config = dict(
    model='image VQ-VAE',
    dataset='photos of plants and fungi (iNaturalist)',
    train_examples=45211,
    image_size=64,
    crop_scale_min=0.5,
    horizontal_flip=True,
    translate=0.12,
    bottleneck='vq',
    downsampling_factor=8,
    encoder_arch='resnet',
    encoder_norm='groupnorm',
    encoder_activation='prelu',
    encoder_weight_standardization=False,
    encoder_depths=[3, 3, 3],
    encoder_kernel_size=3,
    encoder_stem='single',
    encoder_avg_pool_shortcut=False,
    encoder_widths=[96, 192, 384],
    loss='mse',
    latent_channels=16,
    decoder_norm='batchnorm',
    decoder_activation='silu',
    decoder_widths=[64, 128, 192, 256],
    decoder_blocks_per_level=2,
    decoder_block='plain',
    decoder_attention=False,
    decoder_upsampling='transposed_conv',
    codebook_size=256,
    init='kaiming_normal',
    residual_init='none',
    optimizer='normuon',
    muon_scale='spectral',
    lr=0.032,
    momentum=0.95,
    nesterov=False,
    orthogonalizer='newton_schulz_5',
    adamw_lr_other_params=0.0021,
    grad_clip=1.0,
    ema_decay=0.995,
    steps=6600,
    batch_size=128,
    epochs=18.7,
    lr_schedule='wsd',
    decay_fraction=0.4,
    final_lr_fraction=0,
    warmup_steps=1320,
    weight_decay=0.01,
    adamw_weight_decay_other_params=0.01,
)
Rows from block 1 of the decoder, named by matrix and row number. Each number is 200 + 30 x the weight over its row's rms, rounded and kept within 0 to 999. All counts start at 0. After the name is the row's rms in percent of the matrix's.
# conv: 3x3 conv (decoder.mid.1.conv.weight, 256x256x3x3), inputs 182-195, a 3x3 kernel for each
conv.28,116,193,165,219,223,238,240,180,208,199,281,269,226,191,200,234,206,272,284,199,167,166,192,145,194,229,226,209,212,219,178,187,160,144,188,161,184,218,207,231,153,143,200,231,197,228,178,215,157,200,190,188,203,162,218,172,183,162,140,187,174,178,205,180,159,197,202,188,157,203,215,184,197,223,165,202,191,146,226,222,204,263,228,207,231,215,249,205,213,232,218,193,218,218,206,173,223,197,211,219,203,195,190,169,204,205,220,180,186,152,119,153,233,261,190,179,136,123,246,298,287,259,257,215,285,269,247
conv.29,093,150,200,182,199,217,241,237,239,242,224,224,196,196,245,201,216,228,195,173,261,258,161,71,173,167,234,199,213,209,179,182,186,245,194,209,206,199,225,190,181,190,220,215,193,214,184,169,132,201,228,199,144,132,162,197,220,216,151,253,221,208,210,196,245,230,196,192,179,173,176,181,210,215,204,231,174,237,188,212,216,210,218,223,191,223,264,223,225,166,209,197,198,184,211,241,207,212,174,215,207,208,218,186,200,241,220,210,238,210,242,195,225,213,210,192,196,247,220,222,221,262,232,185,228,229,253
conv.30,098,185,207,182,198,193,181,173,241,181,188,184,179,205,241,220,194,168,241,182,181,191,281,145,273,168,185,212,185,171,183,161,198,204,214,185,190,177,205,182,264,213,182,227,219,235,200,206,205,198,173,233,198,243,195,212,231,203,142,175,216,162,264,221,170,166,200,188,165,232,187,182,206,199,181,200,171,152,249,202,187,218,185,192,175,242,198,191,160,180,157,236,238,173,205,163,183,189,257,213,198,170,192,215,175,196,250,197,199,191,235,209,212,229,194,159,234,175,198,210,224,215,202,213,172,186,242
conv.31,095,173,163,182,161,209,221,184,202,187,215,157,209,208,222,188,219,219,196,194,282,240,199,234,222,171,203,189,226,282,230,242,290,201,198,229,225,247,180,206,196,179,197,202,171,214,241,215,190,226,213,221,167,199,206,185,209,213,192,207,211,190,182,181,211,196,170,177,168,144,221,197,192,204,205,201,207,184,145,211,199,176,162,162,210,199,168,201,234,244,201,164,135,234,213,293,222,159,169,216,182,207,158,229,191,147,203,183,158,196,197,212,164,183,201,197,239,228,176,200,166,140,205,162,198,246,253
conv.32,105,229,173,163,234,195,192,221,198,167,208,185,197,177,261,172,187,213,254,263,213,184,284,165,174,239,235,193,191,218,173,164,185,204,182,173,249,201,241,180,155,244,142,206,185,162,185,201,237,188,183,159,177,242,161,204,203,223,221,195,186,164,189,184,212,169,181,206,193,224,217,187,199,199,190,181,209,214,178,198,178,178,206,214,177,223,208,161,239,212,160,287,193,211,263,169,176,212,216,175,160,194,223,183,178,210,237,201,224,250,230,217,227,193,199,215,235,197,250,193,183,206,199,235,180,199,221
conv.33,091,185,221,233,213,185,182,249,196,170,201,224,231,219,254,224,192,231,248,182,221,173,225,213,170,154,188,241,187,208,172,170,178,213,182,217,220,150,175,186,201,184,216,215,214,223,217,208,205,231,240,239,190,178,203,183,213,202,233,243,172,183,200,199,223,216,183,149,213,183,237,198,182,211,183,204,182,217,207,200,270,190,185,223,196,190,231,213,191,225,200,186,218,192,214,203,187,185,197,193,181,130,118,176,195,172,167,177,192,190,220,216,208,238,162,239,167,172,201,235,160,214,232,198,241,195,184
conv.34,119,202,207,189,205,226,234,208,179,173,226,240,211,174,216,203,162,196,210,197,208,168,241,293,209,225,182,201,200,210,202,179,203,228,227,225,217,217,193,187,214,160,171,216,211,194,184,195,225,210,243,199,167,168,177,182,195,176,184,212,212,190,196,212,205,209,187,228,217,236,204,215,187,145,173,173,139,143,144,226,207,183,200,182,166,180,195,235,171,171,189,186,175,191,148,175,172,203,213,207,201,196,196,166,192,188,189,183,198,236,222,168,246,271,227,245,215,228,260,289,261,209,297,271,188,244,227
conv.35,097,228,244,243,177,231,225,215,228,231,185,184,157,192,141,218,232,209,212,217,167,209,186,280,198,175,205,209,234,185,194,186,226,200,209,195,198,170,208,173,203,227,158,146,218,186,197,207,226,197,195,160,190,172,177,209,215,170,229,151,192,188,183,194,193,191,180,213,201,162,205,199,195,252,189,177,188,157,203,211,171,203,187,194,177,210,200,148,186,186,173,204,218,237,233,282,251,262,193,213,202,168,156,201,192,174,174,173,198,186,199,192,112,221,201,124,188,203,204,274,255,189,220,181,221,212,190
conv.36,089,166,244,204,184,163,203,181,235,182,207,213,203,225,170,184,193,193,193,205,199,228,151,196,185,188,185,161,161,197,197,145,204,190,184,178,187,179,201,250,209,255,172,254,158,210,196,175,202,193,144,216,200,188,220,228,176,207,175,143,190,172,159,183,190,213,198,282,194,200,164,169,214,194,175,214,227,212,169,187,108,181,213,182,241,217,246,193,211,232,233,243,185,177,137,197,167,178,144,184,217,233,234,197,225,197,248,252,188,242,231,195,230,194,186,228,245,158,268,246,204,229,216,245,226,250,211
conv.37,096,162,112,188,177,227,212,210,211,197,215,220,197,181,202,201,252,243,205,167,187,195,220,142,217,191,225,223,233,223,210,187,148,224,210,195,242,210,218,219,231,228,189,222,196,223,186,245,166,213,190,193,196,181,208,201,169,234,179,43,180,225,216,188,165,194,190,277,154,235,201,193,218,202,192,210,195,244,215,190,207,214,181,181,211,231,222,180,173,211,196,237,224,212,239,336,176,201,191,240,178,173,183,163,198,131,164,225,178,198,213,209,192,120,161,210,217,198,218,202,197,172,173,179,211,202,216
conv.38,092,209,91,185,203,208,172,205,192,199,227,166,184,202,249,215,233,206,199,197,196,225,178,163,226,206,152,223,184,201,231,218,247,222,237,265,221,205,210,210,205,149,229,218,207,200,262,234,232,200,153,221,256,228,212,189,198,193,220,219,234,209,228,213,203,197,164,177,241,172,223,209,205,208,187,219,223,185,214,195,164,205,195,168,152,198,217,206,175,145,168,198,202,183,213,327,236,188,218,186,166,177,198,175,150,172,169,196,215,198,218,181,200,176,196,209,247,209,228,201,153,197,194,214,269,213,211
conv.39,096,213,231,227,172,203,171,184,177,205,177,131,158,194,236,198,249,201,196,157,230,224,209,184,203,149,229,195,200,177,182,199,227,157,201,183,206,199,202,212,193,259,247,209,207,225,173,192,191,176,203,165,198,228,138,202,179,189,194,280,205,199,201,176,192,231,192,253,191,251,215,181,221,202,191,213,172,224,227,205,217,222,185,195,263,210,173,224,207,190,179,224,159,168,228,263,211,170,96,217,182,216,205,214,221,184,183,184,243,229,201,216,234,234,186,258,235,248,216,226,227,242,241,230,231,216,225
conv.40,107,138,179,163,185,220,168,153,185,213,235,227,208,192,251,240,236,193,192,202,177,202,175,172,204,168,188,167,158,217,237,154,131,229,222,184,184,217,224,165,202,211,213,171,222,216,228,207,228,174,227,158,181,164,212,224,197,191,152,209,207,166,169,202,186,171,178,175,140,150,195,168,196,162,204,168,168,201,208,138,181,201,150,204,242,181,175,274,141,220,220,262,199,168,246,193,202,143,200,186,216,169,196,236,232,210,232,207,204,187,220,217,136,176,172,179,185,179,192,183,212,208,241,213,153,169,236
conv.41,095,198,238,148,203,178,171,173,197,169,248,168,216,156,130,163,232,153,212,220,181,211,228,170,225,197,178,193,168,179,230,219,225,185,239,187,207,202,214,239,194,144,216,228,168,247,199,202,210,204,257,181,134,171,200,148,179,198,184,184,179,175,205,190,164,204,179,212,254,206,176,188,183,203,168,188,206,197,228,181,173,209,240,164,196,184,155,195,194,164,203,209,143,216,228,131,191,172,138,200,217,229,189,191,205,218,188,186,169,152,217,198,218,285,174,216,208,195,203,256,246,238,294,235,163,148,206
conv.42,098,221,136,210,213,227,199,201,174,137,190,244,213,254,199,206,200,240,232,194,159,172,222,191,168,181,221,159,234,204,166,249,281,171,182,257,210,202,204,204,203,192,225,158,203,217,182,159,172,199,174,264,190,184,161,228,260,186,234,221,263,206,198,212,204,185,229,208,238,192,190,197,184,211,188,162,205,139,178,213,207,146,202,225,236,188,175,166,256,183,182,175,152,156,190,319,176,201,170,186,187,199,151,203,197,150,189,180,187,190,155,137,199,282,221,199,206,155,239,257,229,210,227,238,145,221,225
conv.43,099,200,222,216,208,205,198,237,161,225,251,272,216,243,231,211,172,241,236,188,193,180,187,129,170,206,208,178,241,228,195,258,187,192,176,185,179,204,231,168,174,216,188,195,175,185,213,173,183,184,197,187,208,199,199,201,224,222,208,159,203,227,270,236,231,205,203,255,246,211,187,192,161,195,176,167,193,250,173,173,153,149,231,184,181,214,208,194,176,201,189,207,222,184,257,161,173,228,221,206,171,210,200,184,248,168,167,138,184,233,257,221,248,289,206,234,227,188,224,219,186,164,178,197,199,200,152
conv.44,113,204,226,268,184,186,199,144,189,192,202,186,231,193,220,185,246,177,229,212,208,204,243,222,245,174,165,164,166,146,168,191,169,155,204,195,175,207,228,215,193,200,193,188,198,213,210,246,177,193,208,252,178,175,225,241,204,196,194,195,177,208,172,162,174,187,213,181,219,237,192,207,184,221,198,207,188,172,180,194,208,233,223,173,190,207,228,199,191,185,212,208,230,233,183,147,204,162,207,214,203,235,201,211,203,179,195,181,163,176,171,160,151,188,190,262,238,218,206,225,198,213,195,224,183,222,220
conv.45,103,206,196,253,215,239,204,218,172,206,241,184,144,234,192,185,230,219,219,198,162,117,179,183,321,225,186,200,218,189,242,199,180,279,172,181,244,178,183,171,186,212,162,208,196,182,194,230,179,200,170,175,209,178,162,156,141,214,158,234,214,229,155,242,189,193,162,200,159,159,193,196,221,172,260,208,189,248,190,137,207,179,203,187,214,181,184,161,173,199,245,247,207,180,222,168,188,195,239,218,182,185,199,252,206,281,205,180,189,183,260,169,223,204,193,174,196,228,178,221,221,195,226,133,175,204,222
conv.46,081,205,269,213,223,200,200,190,175,156,211,230,260,216,199,159,202,194,209,180,169,184,174,215,205,200,209,237,181,194,203,189,158,175,172,182,201,220,169,213,209,181,184,206,192,175,240,227,198,187,161,194,152,205,189,214,224,199,199,177,194,247,206,198,216,222,173,187,185,240,228,222,191,193,194,183,180,143,232,191,181,237,188,238,225,181,239,234,196,171,189,207,205,242,217,240,239,209,190,239,271,237,172,253,203,166,259,225,152,173,152,203,204,193,206,207,201,196,177,234,176,220,257,202,197,205,228
conv.47,083,168,215,213,164,216,187,230,137,187,164,156,183,165,171,167,174,211,217,209,213,168,215,260,217,192,168,195,212,223,235,262,303,237,199,189,195,160,233,191,234,226,224,160,197,158,176,181,192,186,269,190,172,176,199,218,171,192,205,250,172,218,179,182,185,207,184,229,275,216,181,208,207,213,187,235,208,230,224,212,228,193,212,198,198,207,226,181,211,210,188,234,190,188,166,226,189,212,249,175,189,167,174,217,178,152,231,202,195,244,200,184,212,247,175,187,178,166,190,200,193,189,224,191,193,229,220
conv.48,091,224,241,255,165,205,198,186,152,210,206,206,182,205,153,209,241,167,243,199,231,150,203,209,195,207,132,194,177,154,198,181,123,198,227,188,244,219,241,166,211,174,174,212,201,173,152,173,182,177,259,172,209,187,165,207,179,180,224,208,174,156,135,181,220,207,202,197,248,219,245,247,232,183,132,204,214,232,244,173,196,194,232,184,210,158,210,156,230,213,232,193,164,168,178,104,153,276,162,223,157,233,184,154,219,185,203,260,220,217,210,212,156,241,180,139,201,206,204,199,217,125,200,200,172,179,139
conv.49,092,248,260,214,203,166,223,234,229,203,236,196,214,201,215,225,206,243,222,185,192,197,207,197,196,208,188,175,219,184,189,211,268,153,207,242,180,196,202,263,157,207,190,190,216,222,196,169,194,176,173,189,168,197,186,189,193,217,201,258,207,176,198,176,233,233,210,215,197,192,211,182,185,242,226,190,198,200,194,170,228,186,182,237,232,174,188,201,190,190,188,168,218,207,190,210,200,222,248,188,189,200,210,220,220,193,212,175,224,210,217,204,227,192,236,169,215,218,240,292,238,225,174,233,242,179,204
conv.50,103,200,192,176,198,221,180,235,197,237,259,168,148,158,203,174,188,201,187,205,264,202,216,185,214,163,255,176,192,208,198,186,205,195,188,185,182,174,167,187,179,179,173,172,217,208,171,202,208,116,182,227,231,223,223,203,271,211,219,279,180,249,204,198,167,208,194,198,215,214,174,200,196,182,206,228,155,204,186,202,224,197,270,258,215,214,243,180,233,233,242,219,163,131,230,211,167,242,143,194,216,244,199,172,217,212,206,226,201,188,255,192,189,215,161,206,201,150,136,166,143,185,186,186,179,132,111
conv.51,106,228,214,183,164,172,169,149,142,185,201,146,193,146,188,212,231,237,216,221,212,256,164,238,246,197,187,207,209,216,133,201,186,230,220,157,234,215,192,175,259,193,135,257,169,163,183,245,190,174,167,192,217,188,259,229,225,220,164,225,213,204,203,200,234,170,209,159,149,276,199,200,186,218,218,206,182,193,233,178,236,197,189,190,127,214,189,161,192,235,183,204,200,182,169,188,229,199,189,217,154,204,189,166,267,209,191,189,167,208,211,194,210,188,224,218,208,198,124,138,72,159,177,165,168,206,213
conv.52,087,196,196,198,236,221,208,250,178,276,209,271,217,229,259,242,236,231,245,164,179,207,158,163,144,168,181,224,213,232,191,175,191,224,204,206,177,139,214,170,171,262,221,211,236,184,190,184,217,196,219,238,137,189,219,235,193,177,186,125,189,207,167,251,225,252,157,112,183,183,158,199,190,162,193,196,199,135,218,163,187,250,202,200,215,197,190,230,214,226,183,179,182,199,141,240,217,186,203,203,215,170,181,198,164,172,221,123,169,235,220,164,188,134,167,153,165,175,287,216,249,204,203,213,185,131,223
conv.53,110,236,191,190,205,204,236,208,240,209,201,210,276,188,113,176,201,213,174,197,202,137,230,257,221,215,200,218,201,211,186,193,223,178,204,231,172,215,190,173,196,167,174,170,179,196,210,218,189,190,231,261,190,135,157,221,194,196,213,227,194,204,227,201,187,198,173,162,191,166,202,185,185,165,180,135,208,216,146,194,190,171,194,196,200,207,179,204,174,202,213,211,185,235,216,234,210,188,175,194,174,235,205,182,229,264,177,183,182,187,229,213,221,227,279,188,158,218,161,196,179,198,277,305,198,236,260
conv.54,101,195,139,200,216,213,186,154,170,174,190,192,205,225,178,199,277,235,235,201,141,182,227,289,227,179,246,242,200,122,169,189,136,193,231,230,217,234,222,225,188,157,192,226,192,188,217,176,183,175,228,198,157,212,165,214,183,223,188,190,176,185,189,208,258,244,195,191,141,222,195,232,212,168,132,187,189,185,200,191,228,205,185,190,193,194,213,215,208,214,215,165,200,220,233,175,208,221,231,240,212,217,259,220,219,256,189,172,240,213,192,200,244,182,162,200,153,177,205,201,204,201,215,188,197,229,189
conv.55,110,208,239,207,201,197,199,178,201,179,161,210,197,147,145,177,220,216,167,176,166,199,135,212,216,169,188,187,241,211,193,197,242,224,203,203,235,177,175,178,208,213,173,230,202,163,183,169,157,192,184,137,152,182,120,185,223,192,182,196,251,201,182,223,188,172,177,215,203,195,232,249,202,198,150,176,236,166,226,204,191,207,186,194,158,226,199,181,207,217,189,200,205,211,182,133,194,260,228,208,231,203,217,209,210,281,218,155,201,194,230,203,244,247,245,274,246,207,249,258,276,194,159,155,233,205,271
conv.56,104,199,175,206,183,135,184,198,166,169,204,224,179,124,232,190,173,248,232,186,208,208,200,202,181,178,237,230,239,220,204,176,246,216,254,236,239,172,252,255,178,228,227,145,212,212,219,217,187,243,179,223,199,163,140,217,225,196,181,201,233,199,156,189,198,196,157,179,167,197,192,190,148,186,243,244,199,224,211,198,208,210,216,202,176,218,245,183,219,188,175,188,160,199,133,200,214,154,246,195,203,194,199,158,239,219,181,205,263,195,217,199,200,166,225,185,154,217,179,201,215,205,177,226,255,216,199
conv.57,095,197,204,175,247,262,222,236,225,206,198,165,192,217,185,233,190,193,215,185,164,233,222,214,242,218,177,161,192,183,169,204,244,210,157,193,210,188,206,202,193,178,154,160,282,126,225,229,167,209,239,121,178,204,188,146,141,190,166,155,207,220,235,203,169,199,236,162,192,189,152,186,189,151,156,222,185,224,248,210,180,201,187,193,213,194,182,190,121,172,184,251,228,189,242,169,235,239,185,170,209,221,232,221,204,215,216,205,170,149,176,162,156,278,185,163,212,226,161,210,205,173,203,217,164,183,191
conv.58,081,242,139,209,168,164,245,227,186,183,201,171,197,247,190,202,195,204,234,215,203,207,230,198,187,201,183,209,218,207,196,194,256,184,180,193,225,180,147,211,182,188,194,218,213,196,178,197,209,199,229,187,235,253,187,180,231,177,194,187,210,188,211,174,184,186,212,265,217,205,244,234,206,194,180,215,204,180,188,167,198,215,210,246,234,183,193,203,198,166,186,196,224,183,204,262,231,193,202,214,166,215,204,216,260,166,199,226,221,227,195,207,238,200,217,179,195,212,157,149,156,135,101,151,184,181,227
conv.59,106,187,177,227,196,178,174,215,212,212,205,192,174,202,163,234,204,210,230,185,174,207,209,204,259,217,227,203,211,169,185,222,243,273,212,211,220,201,180,176,178,185,198,211,178,218,186,217,246,214,181,187,203,200,182,196,172,157,226,236,207,180,187,212,270,225,192,223,243,232,228,230,286,203,173,208,187,209,258,215,176,184,202,190,187,221,223,214,274,265,282,206,201,187,173,180,215,151,202,198,219,228,198,144,169,170,147,152,165,204,218,204,226,227,199,249,242,231,269,208,261,189,130,170,229,241,236
conv.60,088,221,144,193,212,179,143,196,207,184,213,175,204,176,161,189,231,220,198,138,181,205,198,304,224,196,128,148,189,234,195,199,218,175,188,236,181,216,224,261,192,191,216,210,186,243,218,221,216,193,236,194,214,204,194,209,207,230,158,250,203,230,224,211,188,144,211,207,171,186,187,184,188,183,214,191,201,196,197,223,235,197,200,240,235,198,156,207,203,217,204,253,216,257,217,213,226,217,207,216,206,224,210,200,217,165,241,238,180,199,203,210,196,221,194,160,131,161,170,140,206,242,181,241,208,222,184
conv.61,092,204,241,216,192,222,216,221,236,239,215,210,197,206,222,188,196,253,219,225,206,220,206,157,199,204,209,198,185,209,225,242,225,202,209,176,201,193,217,201,230,186,153,172,195,158,145,191,203,190,197,243,172,225,220,187,183,190,174,200,211,197,172,200,183,226,147,219,225,149,188,193,221,275,171,251,192,220,216,214,211,203,183,211,208,169,171,240,224,254,233,238,168,182,198,170,162,132,184,168,157,215,200,135,215,332,200,191,254,183,224,203,208,185,212,239,186,212,192,134,185,244,248,233,208,246,231
conv.62,096,119,174,187,220,210,247,153,194,204,259,193,179,204,151,191,213,269,203,215,224,205,170,194,209,250,143,244,213,195,184,237,173,199,236,231,195,169,198,188,219,182,219,220,202,202,186,219,205,166,242,207,212,169,182,182,213,255,239,258,138,199,226,213,191,227,185,205,206,185,215,201,181,207,219,219,213,164,206,195,191,237,213,191,198,207,213,195,200,217,215,197,193,245,311,129,165,171,233,189,144,188,222,123,197,189,165,169,209,223,228,228,216,216,201,226,216,198,210,189,240,206,193,157,178,174,178
conv.63,114,233,231,198,197,218,223,223,213,206,213,234,180,234,221,221,178,172,177,206,151,214,207,187,219,230,228,236,223,214,241,224,209,213,179,204,193,199,210,251,173,215,262,216,228,232,166,232,234,208,215,241,187,178,220,185,168,205,217,162,208,198,220,179,194,172,201,202,206,183,193,174,172,207,176,213,211,173,213,247,201,220,176,166,159,220,194,205,193,191,212,201,202,198,228,168,182,193,196,186,211,218,230,282,228,263,228,175,216,181,231,199,198,213,236,189,181,206,227,286,297,173,213,224,155,202,199
conv.64,104,162,157,149,254,239,231,150,169,220,172,261,200,139,261,188,209,187,144,194,194,200,222,171,173,210,225,181,237,209,194,200,171,181,187,197,165,196,152,127,203,142,117,252,238,143,196,165,201,182,177,184,157,197,187,221,175,205,227,203,202,166,171,198,181,187,154,171,225,168,167,181,157,245,214,198,234,218,218,208,195,167,182,156,171,178,220,193,222,198,206,198,162,221,150,158,192,225,187,180,183,194,204,164,137,186,191,213,162,199,203,222,197,270,215,205,257,175,231,230,233,246,218,216,192,280,260
conv.65,108,207,186,180,218,166,176,243,159,159,208,209,186,192,214,178,182,139,199,201,194,175,204,169,170,214,233,207,153,170,156,175,176,172,230,221,214,282,230,227,205,187,188,221,158,231,212,178,203,206,183,210,191,167,219,209,131,202,217,208,162,234,227,198,216,202,218,210,205,164,215,212,180,176,174,190,236,198,233,230,187,221,191,231,189,141,186,203,226,191,189,189,193,171,172,255,243,145,233,249,201,247,220,205,171,171,221,165,171,151,192,164,227,214,213,177,213,157,186,215,147,255,188,130,238,254,139
conv.66,083,188,116,152,188,221,203,175,174,195,200,242,270,219,183,199,187,246,176,206,184,146,181,219,172,155,195,178,131,120,175,226,178,213,187,196,161,161,151,175,129,154,208,202,176,163,157,201,154,202,239,239,210,243,234,202,150,207,242,170,220,233,147,117,191,139,169,190,238,203,183,177,179,203,183,177,186,237,174,194,192,199,235,180,214,218,211,186,233,166,219,176,186,229,227,269,212,198,182,214,204,227,216,174,167,130,155,193,183,197,255,198,197,223,198,185,148,186,212,242,185,194,162,186,210,143,177
conv.67,098,231,192,216,211,194,181,195,226,201,212,210,227,229,198,226,139,116,141,230,188,210,182,231,247,197,180,181,214,191,197,199,177,259,202,189,211,165,191,162,160,202,203,174,158,156,214,187,161,237,307,192,191,149,161,163,195,178,233,122,184,235,199,248,164,173,194,198,185,220,171,185,228,186,181,254,182,242,206,188,221,234,228,193,211,238,210,241,243,254,177,242,204,214,256,38,237,221,198,179,170,191,185,169,207,211,169,185,213,156,195,192,157,168,214,177,162,230,175,219,162,161,189,208,154,181,215
conv.68,117,190,216,195,216,202,230,163,187,227,241,199,210,187,193,213,224,247,216,264,287,156,185,249,161,227,281,264,214,218,212,215,203,219,211,232,229,224,214,214,170,232,195,175,222,175,183,240,237,185,216,210,146,193,211,226,190,219,241,213,232,200,218,190,181,197,229,179,171,179,155,170,195,198,211,186,169,232,205,179,260,231,171,180,183,218,197,171,172,153,168,187,211,223,213,151,193,247,185,197,202,198,190,175,199,227,170,166,175,202,187,203,242,243,223,220,205,188,205,240,257,129,117,210,201,173,226
conv.69,101,225,250,211,184,196,196,195,202,194,195,181,150,197,211,213,202,232,225,235,125,183,263,212,182,222,203,197,179,219,228,161,248,186,197,166,216,208,174,207,166,207,202,230,261,262,245,234,215,188,164,234,202,186,234,190,207,150,151,184,210,195,193,214,184,229,174,155,201,202,177,195,220,232,203,209,222,209,228,212,163,174,234,198,202,240,166,213,212,183,199,186,188,231,160,236,221,204,214,197,129,167,187,195,193,214,174,137,194,193,180,191,125,210,209,170,168,195,238,228,191,228,165,183,214,161,134
conv.70,118,197,161,226,192,227,187,207,258,257,165,228,134,171,173,177,182,112,107,200,198,181,212,256,187,212,213,183,173,221,203,175,185,189,188,197,167,179,175,188,252,209,193,210,186,218,215,211,171,202,233,180,199,164,173,196,181,210,198,187,219,197,205,207,204,221,192,165,222,206,206,212,200,221,225,201,235,249,183,241,225,182,178,211,218,211,209,196,203,244,216,165,197,182,192,147,171,174,240,180,209,237,201,197,250,188,180,249,213,213,177,193,173,217,212,187,208,197,182,119,121,224,136,151,211,213,223
conv.71,083,218,197,199,206,188,200,208,230,241,210,200,253,241,222,181,194,217,176,166,245,215,128,187,208,225,219,204,210,203,221,182,147,199,229,205,233,174,270,218,197,272,195,203,194,229,218,197,278,268,113,263,255,197,194,211,228,196,222,203,219,211,194,169,242,194,209,198,135,215,195,200,220,222,160,200,257,140,212,238,214,225,187,218,144,204,245,185,193,187,218,200,200,185,173,273,138,175,193,184,142,222,224,132,209,204,184,182,151,172,186,169,163,191,193,208,162,204,274,219,235,194,170,218,213,235,232
conv.72,110,168,147,186,165,204,220,238,221,229,243,276,256,205,203,231,179,220,206,242,225,184,219,206,180,225,237,161,224,239,205,226,208,211,162,194,167,213,230,198,191,187,194,205,210,182,216,256,195,204,250,223,183,170,231,201,196,210,217,162,211,197,202,183,163,190,157,155,201,134,149,157,149,221,255,210,204,223,224,206,217,217,193,215,188,207,218,211,237,223,204,184,209,195,178,197,210,164,209,206,186,181,160,224,206,161,234,207,207,185,151,234,200,197,174,252,197,201,168,152,168,139,103,115,234,184,189
conv.73,102,233,195,225,229,222,189,190,207,207,221,229,191,124,169,147,147,175,191,210,226,200,177,212,177,209,204,153,185,200,164,222,192,209,178,221,208,168,173,183,202,203,243,215,198,237,182,213,265,262,237,262,236,200,236,233,193,194,193,199,173,208,238,210,163,209,184,176,205,152,155,188,152,206,171,207,201,210,235,188,220,226,232,247,188,208,149,160,179,188,211,208,208,144,153,212,202,151,297,255,235,278,254,231,207,224,172,203,185,234,229,195,226,308,226,199,224,187,143,150,172,127,116,154,205,221,276
conv.74,092,227,202,209,197,202,201,209,233,183,224,160,192,180,183,188,227,203,193,221,120,201,241,164,225,208,196,200,225,209,212,186,94,223,204,185,182,191,193,210,180,192,170,213,227,177,214,235,196,169,170,188,207,180,206,181,245,184,232,163,240,192,239,215,180,180,242,234,227,203,185,187,182,213,170,212,176,190,265,207,194,217,177,191,197,194,248,187,184,161,160,236,209,160,159,178,208,179,224,190,148,188,173,159,172,223,200,198,221,230,235,185,205,261,216,201,175,231,223,222,176,205,161,225,240,227,222
conv.75,089,223,268,210,199,154,178,212,169,216,234,214,222,239,235,242,235,199,257,198,269,174,119,157,131,221,267,157,170,175,182,208,237,143,237,218,235,216,236,209,192,302,212,222,259,218,181,214,147,238,200,193,219,231,222,212,221,211,153,261,143,173,219,167,201,215,256,193,221,213,230,213,222,199,211,221,141,221,141,160,244,219,244,215,194,192,178,190,226,204,201,168,175,183,217,139,195,200,216,191,203,205,215,174,193,198,179,210,227,196,168,212,195,247,236,234,189,240,236,208,264,209,203,175,176,198,199
conv.76,104,167,166,193,219,230,199,202,229,224,292,308,216,201,212,238,231,213,220,199,187,157,242,222,148,214,176,180,218,246,192,219,231,214,224,206,223,171,223,220,192,149,219,188,209,238,221,233,116,237,213,151,226,227,226,183,178,238,192,163,186,196,219,200,180,242,182,183,215,182,229,225,219,219,189,214,251,182,168,196,160,177,153,195,208,196,176,198,197,237,213,161,229,211,205,136,225,217,241,165,216,177,163,226,167,207,219,135,208,195,211,224,175,218,223,179,205,237,211,223,227,223,214,250,244,246,240
conv.77,103,270,205,206,229,264,219,196,201,213,193,221,198,243,203,170,174,154,194,199,242,215,167,216,166,211,224,205,177,210,181,244,269,200,226,216,198,187,179,170,171,184,224,169,145,183,175,207,240,209,230,207,177,111,163,218,229,208,280,245,252,174,204,220,225,245,216,178,247,193,253,232,186,205,193,182,153,162,161,205,225,201,146,159,153,197,195,174,147,183,202,181,189,187,182,191,193,177,140,203,227,212,200,221,187,215,193,184,202,263,243,218,248,276,265,281,267,224,238,206,218,230,228,264,223,243,247
conv.78,110,226,189,176,199,235,234,252,227,239,221,203,189,231,176,210,246,276,307,234,236,177,229,262,177,204,207,173,218,181,226,165,210,231,245,238,203,181,175,238,162,198,277,207,226,216,184,217,159,121,203,186,154,88,203,189,205,214,180,199,188,165,198,208,240,218,219,205,201,233,235,189,195,222,215,168,205,195,191,213,234,203,199,207,202,204,198,205,169,210,193,196,179,201,231,128,247,247,208,228,210,217,214,211,179,250,170,167,222,218,217,178,217,221,214,233,197,179,268,240,256,281,282,235,260,263,248
conv.79,098,221,151,174,223,189,222,198,206,222,241,224,233,239,271,217,168,207,167,197,254,187,225,214,202,196,243,199,199,219,192,194,272,226,178,190,186,198,197,205,233,177,229,195,242,198,187,228,201,208,234,169,211,153,196,192,214,163,174,239,211,181,228,217,193,212,180,177,238,202,183,224,189,189,197,215,154,235,213,185,187,193,206,167,179,215,204,188,193,167,195,203,183,160,268,304,187,187,255,177,157,184,245,154,158,169,177,195,193,201,259,246,185,288,220,169,179,212,182,216,239,272,317,216,257,226,253
conv.80,096,178,221,170,206,204,215,224,209,225,181,116,225,190,176,211,238,251,230,189,193,186,167,222,234,169,184,238,194,174,198,185,215,192,164,204,169,164,145,157,138,301,197,205,222,187,168,224,240,180,250,159,230,176,177,214,149,193,207,209,208,244,184,189,189,192,230,188,190,176,210,199,188,211,182,210,203,203,188,204,218,231,184,188,253,168,168,198,190,199,221,197,206,178,152,163,290,193,172,204,215,205,203,227,165,136,231,179,198,185,155,191,163,218,178,224,235,209,150,189,200,187,167,180,195,161,206